From a checkpoint of a small sound classifier: num experts 8, trained on read English sentences (LibriTTS-R).
Rows from block 3 of a small sound classifier, named by matrix and row number. Rows with one number within an expert belong to one neuron, the router's apart. Each number is 50 + 10 x the weight over its row's rms, rounded and kept within 0 to 99. All counts start at 0. After the name is the row's rms in percent of the matrix's.
After each expert's rows are labels from the 100 clips, of 14848, where the router gives the expert most weight on average: "responds to" is what is common among them. Only what is clearly more common there than usual is listed. The data: read English sentences (LibriTTS-R).
# router: router (model.blocks.3.mlp.router.weight, 8x256, trained with AdamW), inputs 0-85
# up: expert up (model.blocks.3.mlp.up, 8x128x256), inputs 0-85
# down: expert down (model.blocks.3.mlp.down, 8x256x128, transposed), outputs 0-85

# expert 2
router.2 079:99 80 78 77 87 74 73 77 70 54 42 53 43 46 53 56 51 40 50 47 47 54 52 37 47 52 47 46 67 50 52 49 56 52 47 47 52 54 34 48 45 46 41 52 47 46 51 47 52 37 47 51 59 46 60 48 49 57 71 49 52 57 43 43 17 33 41 34 47 36 52 49 50 46 52 47 46 52 43 50 47 39 45 38 49 50
up.4 036:53 40 51 53 56 57 54 55 52 50 50 52 49 49 47 48 43 50 50 55 53 50 54 50 49 50 51 51 54 49 50 47 50 50 56 50 50 50 49 46 50 47 49 49 46 51 50 46 52 49 50 49 50 59 52 49 49 50 51 51 51 50 50 50 58 51 51 49 50 50 51 52 47 38 50 50 50 53 50 48 54 57 50 99 50 52
down.4 039:48 50 50 48 80 21 45 36 50 50 48 49 51 50 50 48 50 50 50 51 51 50 53 50 44 50 50 50 54 50 50 50 50 50 51 50 51 50 50 28 50 50 50 50 50 50 50 49 51 50 50 50 50 13 50 50 49 50 69 49 50 50 50 51 60 54 50 50 49 50 50 50 51 50 50 49 50 49 50 50 47 51 50 29 50 48
up.10 181:52 00 49 57 51 57 83 28 51 51 50 57 49 50 48 50 49 47 50 51 37 50 55 50 60 50 50 50 40 50 50 50 51 51 45 50 51 50 51 99 50 49 50 50 50 51 50 49 51 50 50 50 50 92 51 50 49 50 87 47 50 52 50 50 47 49 52 49 50 49 50 50 50 42 50 50 50 50 49 51 49 44 51 65 50 50
down.10 191:53 54 50 03 00 33 79 43 50 50 50 50 50 50 50 50 50 50 50 50 50 50 50 50 50 50 50 50 40 50 50 50 50 50 50 50 51 50 50 99 50 50 50 50 50 50 50 50 50 50 50 50 50 50 50 50 50 50 49 50 50 50 50 50 51 50 50 50 50 50 50 50 50 50 50 50 50 50 50 50 50 50 50 54 50 50
up.11 230:46 01 49 37 00 54 99 40 48 50 50 99 50 50 53 50 51 50 50 50 50 50 47 50 24 50 50 50 47 50 50 50 50 49 50 50 50 50 50 55 50 51 50 50 50 51 50 50 50 49 50 50 50 27 50 50 49 50 51 51 50 50 50 50 48 49 49 51 50 50 50 50 44 24 50 50 50 49 50 50 50 50 49 50 50 50
down.11 134:62 57 49 51 27 89 69 30 50 50 49 49 50 50 50 50 50 50 50 50 50 50 50 50 52 50 50 50 49 50 50 50 50 50 51 50 75 50 50 49 50 50 50 50 50 50 50 50 50 50 50 50 50 49 50 50 50 50 38 49 50 50 50 50 49 58 50 50 50 50 50 50 50 50 50 50 50 50 50 50 50 50 51 29 50 50
up.12 451:59 11 38 52 48 51 45 49 50 37 59 49 50 51 49 50 50 52 50 51 50 50 50 50 49 50 50 50 61 50 50 50 50 50 51 50 50 50 50 40 50 49 50 50 50 50 50 50 50 50 50 50 50 50 50 50 50 50 49 50 50 49 50 50 67 40 49 50 50 50 50 50 54 58 50 50 50 49 50 50 50 50 51 52 50 50
down.12 352:31 70 50 95 61 99 76 19 50 50 49 50 50 50 50 50 50 50 50 50 50 50 50 50 50 50 50 50 42 50 50 50 50 50 50 50 50 50 50 61 50 50 50 50 50 50 50 50 50 50 50 50 50 48 50 50 50 50 50 50 50 50 50 50 49 44 50 50 50 50 50 50 53 50 50 50 50 50 50 50 50 50 50 49 50 50
up.15 238:61 86 46 99 50 50 57 58 50 50 49 51 50 50 51 50 49 49 50 50 50 50 50 50 60 50 50 50 51 50 50 50 50 50 46 50 50 50 50 59 50 50 50 50 48 50 50 50 50 50 50 50 49 97 49 50 50 50 56 50 50 50 50 50 08 52 50 50 50 50 50 50 21 50 50 50 50 49 50 50 51 45 48 47 50 50
down.15 273:86 38 50 54 50 69 01 49 50 50 52 50 50 50 50 50 50 50 50 50 50 50 50 50 50 50 50 50 55 50 50 50 50 50 50 50 50 50 50 17 50 50 50 50 50 50 50 50 50 50 50 50 50 50 50 50 50 50 26 50 50 50 50 50 49 50 50 50 50 50 50 50 50 50 50 50 50 50 50 50 50 48 50 58 50 50
responds to: voice: female

# expert 5
router.5 103:63 74 63 49 58 58 52 49 60 55 57 53 37 57 66 67 57 53 57 51 55 51 47 53 37 56 52 50 29 39 55 49 50 54 71 45 58 59 39 37 50 61 45 43 44 65 54 48 37 46 61 63 53 41 47 53 49 53 45 55 50 47 53 47 18 13 31 46 31 51 45 53 39 35 38 43 51 47 44 45 45 53 51 36 47 48
up.2 079:76 99 52 75 46 45 27 34 62 50 51 50 46 46 53 50 74 31 50 50 47 49 49 49 98 49 50 50 53 50 49 50 50 51 41 50 50 50 49 59 50 40 50 50 42 48 50 50 50 50 50 51 51 55 51 44 50 50 43 50 47 48 50 45 14 55 67 49 50 51 50 52 51 50 51 50 50 49 53 53 49 62 50 52 50 50
down.2 075:67 29 51 50 49 99 59 51 50 50 46 49 50 50 50 51 50 51 50 51 50 50 52 50 53 50 50 50 00 50 50 50 50 50 50 50 50 50 50 50 50 50 50 50 50 50 50 51 50 50 50 50 50 58 50 50 49 50 74 49 50 50 50 52 55 24 50 50 50 49 50 50 49 50 50 50 50 48 50 50 51 50 54 52 50 50
up.3 138:50 37 49 51 56 29 51 00 50 43 52 48 50 51 52 50 50 50 49 51 53 50 49 50 46 50 51 49 55 50 51 50 50 51 50 50 49 50 50 50 50 49 50 50 50 52 51 50 50 50 50 51 50 50 51 50 49 50 50 49 50 51 50 50 52 44 50 50 50 49 49 50 50 47 50 49 50 50 50 50 50 50 51 43 50 49
down.3 124:25 56 50 58 47 62 46 96 50 50 51 51 50 50 50 51 50 50 50 52 50 50 49 50 49 50 50 51 16 50 50 50 50 50 50 50 50 50 50 99 50 50 50 50 50 50 50 50 50 50 50 50 50 50 50 50 51 50 48 52 50 50 50 50 49 49 50 50 50 50 50 50 48 50 50 50 50 50 50 50 51 49 49 75 50 50
up.4 254:66 51 51 51 50 62 07 55 50 50 50 00 45 50 50 50 50 51 50 49 49 50 52 50 50 50 50 50 39 50 50 50 50 50 50 50 50 50 50 46 50 50 50 50 51 50 50 50 50 50 50 50 50 41 50 50 50 50 91 49 50 50 50 50 49 00 50 50 50 50 50 50 06 50 50 50 50 50 50 50 50 47 51 50 50 50
down.4 303:99 54 50 30 37 33 14 51 50 50 50 50 50 50 50 50 50 50 50 50 50 50 50 50 52 50 50 50 55 50 50 50 50 50 50 50 50 50 50 56 50 50 50 50 50 50 50 50 50 50 50 50 50 65 50 50 50 50 47 50 50 50 50 50 52 54 50 50 50 50 50 50 51 50 50 50 50 50 50 50 50 53 50 65 50 50
up.6 130:00 51 50 43 46 49 36 54 50 50 49 49 50 50 55 50 51 49 49 49 49 50 54 50 50 51 49 50 54 50 50 50 50 50 39 50 49 50 49 00 50 50 50 50 50 50 50 50 49 50 51 50 50 48 50 50 54 50 51 51 51 49 51 51 49 48 50 49 49 51 50 50 50 52 50 50 50 50 51 50 50 53 48 51 50 50
down.6 138:43 66 67 62 47 97 99 64 50 50 50 50 50 50 50 50 50 50 50 51 50 50 49 50 50 50 50 50 57 50 50 50 50 50 50 50 50 50 50 99 50 50 50 50 50 50 50 50 50 50 50 50 50 56 50 50 50 50 64 50 50 50 50 50 44 20 50 50 50 50 50 50 50 50 50 50 50 50 50 50 50 46 50 50 50 50
up.18 133:42 24 49 48 23 54 45 15 50 51 49 52 50 50 52 50 49 50 50 49 56 50 50 50 50 50 50 50 76 50 50 50 50 49 50 50 50 50 51 52 50 53 50 50 50 50 50 50 50 50 49 50 50 50 51 50 47 50 58 50 49 50 50 50 57 51 51 50 50 47 50 50 51 50 50 50 50 50 50 50 51 50 50 58 50 50
down.18 146:52 66 50 63 44 49 99 45 50 50 55 50 50 50 50 50 50 50 50 50 50 50 50 50 49 50 50 50 99 50 50 50 50 50 50 50 50 50 50 47 50 50 50 50 50 50 50 50 51 50 50 50 50 50 50 50 50 50 45 50 50 50 50 50 40 46 50 50 50 50 50 50 50 50 50 50 50 50 50 50 50 50 50 54 50 50
responds to: voice: male

# expert 6
router.6 103:64 44 62 67 69 35 45 31 53 62 60 49 67 48 43 40 51 46 37 45 43 58 53 47 55 45 48 59 41 49 39 62 46 46 42 58 37 58 52 81 54 42 48 40 53 48 46 68 54 52 58 50 38 59 50 40 58 42 56 59 36 36 43 47 22 52 41 63 44 58 41 35 74 57 53 53 50 45 53 54 54 46 65 67 48 44
up.0 045:82 46 44 45 47 33 49 51 53 50 50 59 49 51 45 50 51 49 50 51 50 50 50 50 25 49 50 51 52 49 45 50 50 51 63 51 51 49 50 69 49 48 50 50 88 49 50 50 51 50 51 50 50 43 49 49 51 50 44 51 50 47 50 51 48 37 49 50 50 49 50 48 47 52 50 50 50 47 50 50 54 58 50 78 50 51
down.0 047:30 73 52 50 54 44 47 00 50 50 52 45 50 50 50 50 50 50 50 50 50 51 61 50 50 51 50 50 45 50 50 50 50 50 50 50 48 50 50 69 50 50 50 50 50 50 49 50 52 50 50 50 49 99 52 50 52 50 15 52 49 50 50 51 49 84 50 50 49 50 50 50 50 50 51 49 50 50 50 50 50 52 48 64 50 51
up.6 038:43 27 57 50 52 51 48 68 48 47 50 50 50 44 48 49 48 62 48 49 51 53 47 50 24 50 49 50 45 47 49 50 51 46 44 50 49 51 49 33 53 54 51 51 50 50 54 47 44 49 50 49 49 59 52 50 49 50 66 43 50 51 50 51 55 46 49 50 52 50 50 51 43 55 50 51 48 48 53 51 50 49 52 52 50 50
down.6 028:99 51 56 82 69 13 30 75 52 50 51 51 50 49 50 50 50 50 50 52 50 50 51 50 91 50 50 50 55 50 50 50 50 50 50 50 56 50 50 49 50 50 50 50 50 50 50 49 50 49 50 50 51 47 50 50 49 50 63 48 50 50 50 50 65 60 50 50 50 50 50 50 50 50 50 50 50 49 50 50 51 66 50 58 50 50
up.7 045:33 40 50 51 51 55 36 48 53 51 46 77 49 49 48 49 41 48 49 49 46 48 50 49 48 48 51 49 44 50 51 50 50 51 00 49 46 50 49 36 50 50 49 48 48 48 50 50 53 53 50 50 46 99 50 53 50 50 50 50 47 51 50 47 41 60 73 52 51 52 50 50 20 46 51 50 50 54 50 51 50 26 48 44 50 52
down.7 057:54 45 50 50 47 42 48 55 51 50 53 51 50 50 50 50 50 50 50 50 50 50 49 50 53 50 50 51 50 50 50 50 50 50 50 50 50 50 50 68 50 50 50 50 50 50 50 50 50 50 50 50 50 06 50 50 50 50 53 50 50 50 50 50 53 35 50 50 50 50 50 50 50 50 50 50 50 50 50 50 51 47 50 38 50 50
up.11 211:97 54 51 50 53 51 45 00 52 50 55 50 50 49 51 51 62 51 50 50 51 50 51 50 49 50 50 50 52 50 50 50 50 50 51 50 50 50 49 75 50 50 50 50 50 50 50 50 50 50 50 50 50 51 51 50 50 50 50 50 50 50 50 51 41 50 51 50 50 49 50 49 41 50 50 50 50 38 49 50 54 46 50 64 50 50
down.11 224:47 62 50 35 51 57 56 49 50 50 50 50 50 50 50 50 50 50 50 50 50 50 50 50 51 50 50 50 49 50 50 50 50 50 50 50 51 50 50 39 50 50 50 50 50 50 50 50 50 50 50 50 50 68 50 50 50 50 51 50 50 50 50 50 50 50 50 50 50 50 50 50 49 50 50 50 50 50 50 50 50 50 50 44 50 50
up.21 078:44 42 45 50 64 50 00 17 58 48 49 55 49 47 46 50 46 57 51 51 39 50 51 50 41 52 50 50 48 49 52 51 50 49 38 50 45 50 52 31 50 51 50 50 40 51 50 50 48 54 49 50 50 52 49 49 41 50 46 19 50 51 50 49 46 50 50 49 46 50 50 50 51 48 50 50 50 56 50 50 49 48 53 50 50 51
down.21 112:44 53 50 53 67 63 50 60 50 50 50 50 50 50 50 50 50 50 50 51 50 50 50 50 56 50 50 50 50 50 50 50 50 50 51 50 51 50 50 49 50 50 50 50 50 50 50 50 50 50 50 50 50 38 50 50 50 50 53 51 50 50 50 50 49 48 50 50 50 50 50 50 50 50 50 50 50 50 50 50 50 25 50 46 50 50
responds to: voice: female

# expert 7
router.7 112:28 12 29 38 42 31 28 52 42 64 45 33 55 48 56 55 34 50 41 38 59 57 58 57 47 65 59 48 44 54 64 45 46 65 67 53 59 48 63 51 49 40 42 45 36 51 35 58 64 56 55 56 49 71 48 71 57 54 73 50 56 52 56 49 71 96 65 60 60 56 49 47 61 37 46 44 55 43 37 44 41 52 48 45 43 62
up.2 116:51 45 44 51 51 48 20 49 51 53 50 51 50 49 51 49 50 29 50 47 51 50 57 50 31 50 50 50 48 49 49 51 50 49 50 50 48 50 50 68 50 48 50 50 50 50 45 48 50 51 50 49 51 50 50 50 52 50 49 50 48 51 50 50 22 52 48 51 50 51 50 49 55 72 50 50 50 50 50 50 51 50 52 50 50 49
down.2 131:27 99 52 00 77 51 36 41 50 50 37 50 50 50 50 50 50 50 50 50 50 50 48 50 54 50 50 50 49 50 50 50 50 50 50 50 51 50 50 61 50 50 50 50 50 50 49 50 50 50 50 50 50 54 50 50 50 50 70 51 50 50 50 50 53 45 50 50 55 51 50 50 47 50 50 50 50 50 50 50 49 47 48 75 50 50
up.4 278:52 48 53 49 46 44 00 50 51 50 50 52 50 49 50 50 54 50 50 50 48 50 50 50 50 50 50 50 44 50 50 50 50 50 47 50 50 50 50 23 50 50 50 50 51 50 50 50 50 50 50 50 50 52 50 50 50 50 99 49 50 50 50 50 46 50 50 50 49 50 50 50 66 50 50 50 50 50 50 50 49 49 50 55 50 51
down.4 245:36 39 50 54 44 52 49 47 50 50 50 50 50 50 50 50 50 50 50 50 50 50 50 50 51 50 50 50 49 50 50 50 50 50 50 50 50 50 50 54 50 50 50 50 50 50 50 50 50 50 50 50 50 50 50 50 50 50 50 50 50 50 50 50 48 47 50 50 50 50 50 50 50 50 50 50 50 50 50 50 50 50 50 51 50 50
up.12 076:58 00 50 37 54 50 83 50 11 50 50 53 50 51 43 50 49 54 51 52 53 50 43 49 26 50 50 48 48 50 51 50 50 50 53 49 50 51 50 49 50 50 50 50 50 51 50 52 50 50 50 49 49 19 51 50 47 50 51 51 49 49 50 44 47 45 51 51 55 51 50 50 48 48 50 50 50 52 49 50 50 51 43 46 50 51
down.12 110:49 43 56 49 76 43 50 52 50 50 48 49 50 50 50 50 50 50 50 50 50 50 50 50 66 50 50 50 41 50 50 50 50 50 51 50 51 50 50 67 50 50 50 50 50 50 50 50 50 50 50 50 51 77 50 50 50 50 48 51 50 50 50 50 50 53 50 50 50 50 50 50 51 50 50 50 50 50 50 50 49 45 50 52 50 50
up.13 080:96 51 47 52 44 44 91 56 58 49 50 27 48 48 45 50 47 52 51 50 35 50 57 50 55 50 50 50 53 50 50 51 50 50 49 50 52 51 50 69 51 50 50 50 22 49 48 50 50 51 49 50 52 51 50 49 52 51 37 50 52 52 51 52 56 53 50 53 50 50 51 49 54 58 50 50 50 50 49 49 51 47 50 77 50 47
down.13 113:46 58 51 94 55 59 45 41 50 50 51 50 50 50 50 50 50 50 50 47 50 50 50 50 91 50 50 50 43 50 50 50 50 50 50 50 50 50 50 90 50 50 50 50 50 50 50 50 50 50 50 50 50 49 49 50 50 50 52 50 50 50 50 50 69 49 50 50 50 50 50 50 50 50 50 50 50 50 50 50 49 51 50 64 50 50
up.17 207:78 50 44 49 51 79 48 54 44 51 50 44 51 51 59 50 49 39 50 50 51 50 57 50 45 50 50 50 53 50 50 50 50 50 50 50 50 50 51 41 50 50 50 50 50 50 50 51 50 50 50 50 50 50 50 61 49 50 55 52 50 50 50 50 51 49 53 49 51 50 50 50 53 50 50 50 50 50 50 49 50 56 44 50 50 48
down.17 207:04 99 54 45 36 18 50 53 50 50 50 50 50 50 50 50 50 50 50 50 50 50 50 50 67 50 50 50 50 50 50 50 50 50 50 50 50 50 50 75 50 50 50 50 50 50 50 50 50 50 50 50 50 37 50 50 50 50 47 50 50 50 50 50 50 50 50 50 50 50 50 50 50 50 50 50 50 50 50 50 51 50 57 53 50 50
responds to: voice: male

# expert 1
router.1 078:34 47 42 46 42 44 71 63 51 48 48 60 51 46 43 33 54 31 45 58 39 57 43 51 55 48 48 47 41 70 42 57 46 32 37 44 33 55 55 45 55 48 54 55 59 49 41 40 47 52 46 46 40 41 38 38 45 48 35 46 54 55 53 59 78 74 52 34 45 60 45 57 59 54 58 44 56 46 63 51 56 47 52 57 55 41
up.1 018:45 49 63 48 44 45 50 70 55 50 50 52 49 48 48 47 48 50 53 51 39 50 49 50 67 49 50 49 70 46 52 50 50 52 41 50 53 50 52 75 50 50 50 51 49 50 50 44 50 50 50 50 49 42 49 50 47 49 57 44 50 53 52 49 56 49 48 50 53 48 50 50 58 36 50 47 50 50 50 49 45 00 58 47 51 51
down.1 023:52 54 54 39 57 53 48 27 50 50 56 50 50 50 50 50 50 50 50 50 50 50 50 50 50 50 50 50 50 50 50 50 50 50 50 50 50 50 50 70 50 50 50 50 50 50 50 50 50 50 50 50 50 40 50 50 50 50 45 50 50 50 50 50 40 55 50 50 50 50 50 50 50 50 50 50 50 50 50 50 50 62 50 99 50 50
up.3 009:63 35 53 55 58 46 50 24 50 54 50 50 51 50 54 51 50 47 49 48 59 49 50 50 42 50 50 49 69 50 50 49 50 49 62 50 49 50 50 26 50 50 50 50 49 50 50 51 50 50 50 50 50 51 51 51 50 50 52 52 50 49 50 51 50 49 49 50 50 51 50 50 54 76 50 50 50 49 50 50 50 99 42 49 50 50
down.3 017:47 52 50 52 48 49 51 51 50 50 50 50 50 50 50 50 50 50 50 50 50 50 50 50 50 50 50 50 49 50 50 50 50 50 50 50 50 50 50 50 50 50 50 50 50 50 50 50 50 50 50 50 50 51 50 50 50 50 51 50 50 50 50 50 50 50 50 50 50 50 50 50 50 50 50 50 50 50 50 50 50 00 50 00 50 50
up.10 293:48 48 45 51 50 53 49 99 49 50 50 50 50 50 48 50 50 49 49 50 45 50 51 50 22 50 50 50 50 50 50 50 50 50 50 50 51 50 50 48 50 50 50 50 51 50 50 49 50 49 50 50 50 51 49 50 50 50 42 50 49 50 50 50 00 50 49 49 50 50 50 50 48 51 50 50 50 50 51 50 51 65 48 50 50 50
down.10 325:46 81 50 48 69 00 27 44 50 50 50 50 50 50 50 50 50 50 50 50 50 50 50 50 51 50 50 50 53 50 50 50 50 50 50 50 50 50 50 51 50 50 50 50 50 50 50 50 50 50 50 50 50 49 50 50 50 50 49 50 50 50 50 50 50 49 50 50 50 50 50 50 50 50 50 50 50 50 50 50 50 50 50 64 50 50
up.11 066:32 43 57 65 28 78 80 36 41 51 52 58 50 52 65 49 44 43 44 47 53 50 44 50 50 50 50 51 54 51 48 49 49 48 47 50 50 50 53 60 51 50 50 48 50 50 50 50 50 49 51 50 49 48 46 52 54 50 53 51 50 49 49 47 37 50 47 50 49 50 49 49 47 52 50 51 50 41 49 50 51 67 47 49 50 48
down.11 066:62 04 49 33 00 52 08 93 50 50 50 49 51 50 50 50 50 50 50 50 50 50 53 50 33 50 50 50 54 50 50 50 50 50 50 50 51 50 50 63 50 50 50 50 50 50 50 50 51 50 50 50 50 00 50 50 50 50 18 50 50 50 50 50 59 78 50 50 50 50 50 50 49 50 50 50 50 50 50 50 50 52 47 61 50 50
up.13 019:81 66 52 50 99 50 20 50 52 50 46 50 50 47 50 52 49 46 54 50 53 50 42 50 93 51 50 48 46 51 50 49 50 50 53 49 49 49 50 51 50 52 50 50 49 50 50 50 50 53 49 50 50 82 51 50 45 50 54 52 50 51 49 51 74 50 56 50 54 51 51 50 38 51 50 51 49 50 49 49 45 52 42 99 50 50
down.13 023:74 87 48 29 22 63 21 51 50 50 48 50 51 50 50 49 50 50 50 50 50 50 50 50 47 50 50 50 50 50 50 50 50 50 50 50 49 50 50 47 50 50 50 50 50 50 50 50 50 50 50 50 50 77 50 50 50 50 96 50 50 50 50 50 53 00 50 50 50 50 50 50 50 50 50 50 50 50 50 50 50 46 51 10 50 50
responds to: voice: male

# expert 4
router.4 100:30 25 25 37 07 53 43 46 49 46 61 41 61 51 31 59 41 46 58 64 50 47 54 63 60 61 60 43 65 52 56 41 46 55 47 37 64 58 51 51 50 59 51 55 60 53 50 41 61 52 54 46 55 29 52 72 56 56 47 47 70 52 56 46 69 60 36 59 56 53 54 42 46 55 44 59 46 49 47 37 47 51 50 46 55 57
up.1 049:88 58 58 00 64 02 72 01 44 53 51 48 57 56 50 50 46 64 48 50 58 51 46 50 49 50 51 51 47 50 50 50 50 49 51 50 50 50 51 56 49 48 49 50 50 54 50 51 51 50 50 50 50 66 53 50 47 50 49 51 48 51 50 50 44 44 74 50 50 49 50 52 53 48 50 50 50 49 50 50 50 28 51 53 49 50
down.1 052:06 40 48 52 50 60 50 54 50 50 43 48 50 50 50 50 50 50 50 50 50 50 49 50 50 50 50 50 50 50 50 50 50 50 50 50 50 50 50 64 50 50 50 50 50 50 50 50 50 50 50 50 50 73 49 50 50 50 48 48 50 50 50 50 50 59 49 50 51 51 50 50 45 50 50 50 50 50 50 50 48 48 49 42 50 51
up.4 011:51 49 50 53 50 48 51 00 49 50 50 50 51 50 50 50 50 49 50 50 50 50 50 50 51 50 50 50 49 50 50 50 50 50 52 50 50 50 50 43 50 50 50 50 50 50 49 50 50 50 50 50 50 51 50 50 50 50 49 51 50 50 50 50 50 47 50 50 50 50 50 50 50 50 50 50 50 50 50 50 50 49 50 50 50 50
down.4 016:66 51 50 47 41 09 50 53 50 50 51 50 50 50 50 50 50 50 50 50 50 50 50 50 48 50 50 50 50 50 50 50 50 50 50 50 50 50 50 48 50 50 50 50 50 50 50 50 50 50 50 50 50 49 50 50 50 50 53 50 50 50 50 50 50 37 50 50 50 50 50 50 50 50 50 50 50 50 50 50 50 52 50 74 50 50
up.9 191:24 94 50 47 09 50 71 63 52 50 49 50 50 50 48 50 42 52 51 50 51 50 48 50 50 50 50 50 51 50 50 49 50 51 16 50 51 49 50 04 50 49 50 50 49 49 50 51 49 49 50 50 51 49 51 50 49 50 49 46 50 50 50 50 50 00 50 51 52 50 50 50 51 31 50 50 50 49 50 50 49 51 50 32 50 50
down.9 172:80 25 50 50 51 48 00 49 50 50 50 50 50 50 50 50 50 50 50 50 50 50 50 50 49 50 50 50 51 50 50 50 50 50 50 50 50 50 50 49 50 50 50 50 50 50 50 50 50 50 50 50 50 47 50 50 50 50 31 50 50 50 50 50 47 52 50 50 50 50 50 50 50 50 50 50 50 50 50 50 50 50 50 35 50 50
up.11 199:83 40 61 01 50 51 51 75 50 53 50 28 49 50 99 50 50 51 50 44 51 50 50 50 47 50 50 50 26 50 50 50 50 50 52 50 50 50 51 58 50 49 50 50 50 50 50 50 50 50 50 50 50 36 50 50 52 50 67 49 50 49 50 50 55 64 51 51 50 51 50 50 38 51 50 50 50 46 50 50 51 23 49 60 50 54
down.11 147:00 50 50 67 63 54 44 51 50 50 50 50 50 50 50 50 50 50 50 49 50 50 50 50 48 50 50 50 56 50 50 50 50 50 50 50 50 50 50 61 50 50 50 50 50 50 50 50 50 50 50 50 50 48 50 50 50 50 24 51 50 50 50 49 51 52 50 50 50 50 50 50 50 50 50 50 50 50 50 50 50 97 50 59 50 50
up.15 134:00 00 42 34 99 53 00 48 50 50 50 45 54 51 50 50 50 49 50 51 64 50 50 50 44 50 51 50 46 51 50 50 50 49 70 50 52 50 52 39 50 51 50 50 41 50 50 53 50 50 50 50 50 66 50 51 51 50 50 51 51 47 50 51 77 47 55 50 50 50 50 49 51 51 50 50 50 50 50 50 50 35 49 52 50 50
down.15 140:87 58 51 42 38 99 54 48 50 50 50 50 50 50 50 50 50 50 50 50 50 50 50 50 34 50 50 50 50 50 50 50 50 50 50 50 50 50 50 49 50 50 50 50 50 50 50 50 50 50 50 50 50 71 50 50 50 50 37 50 50 50 50 50 53 21 50 50 50 50 50 50 50 50 50 50 50 50 50 50 50 49 51 44 50 50
responds to: voice: female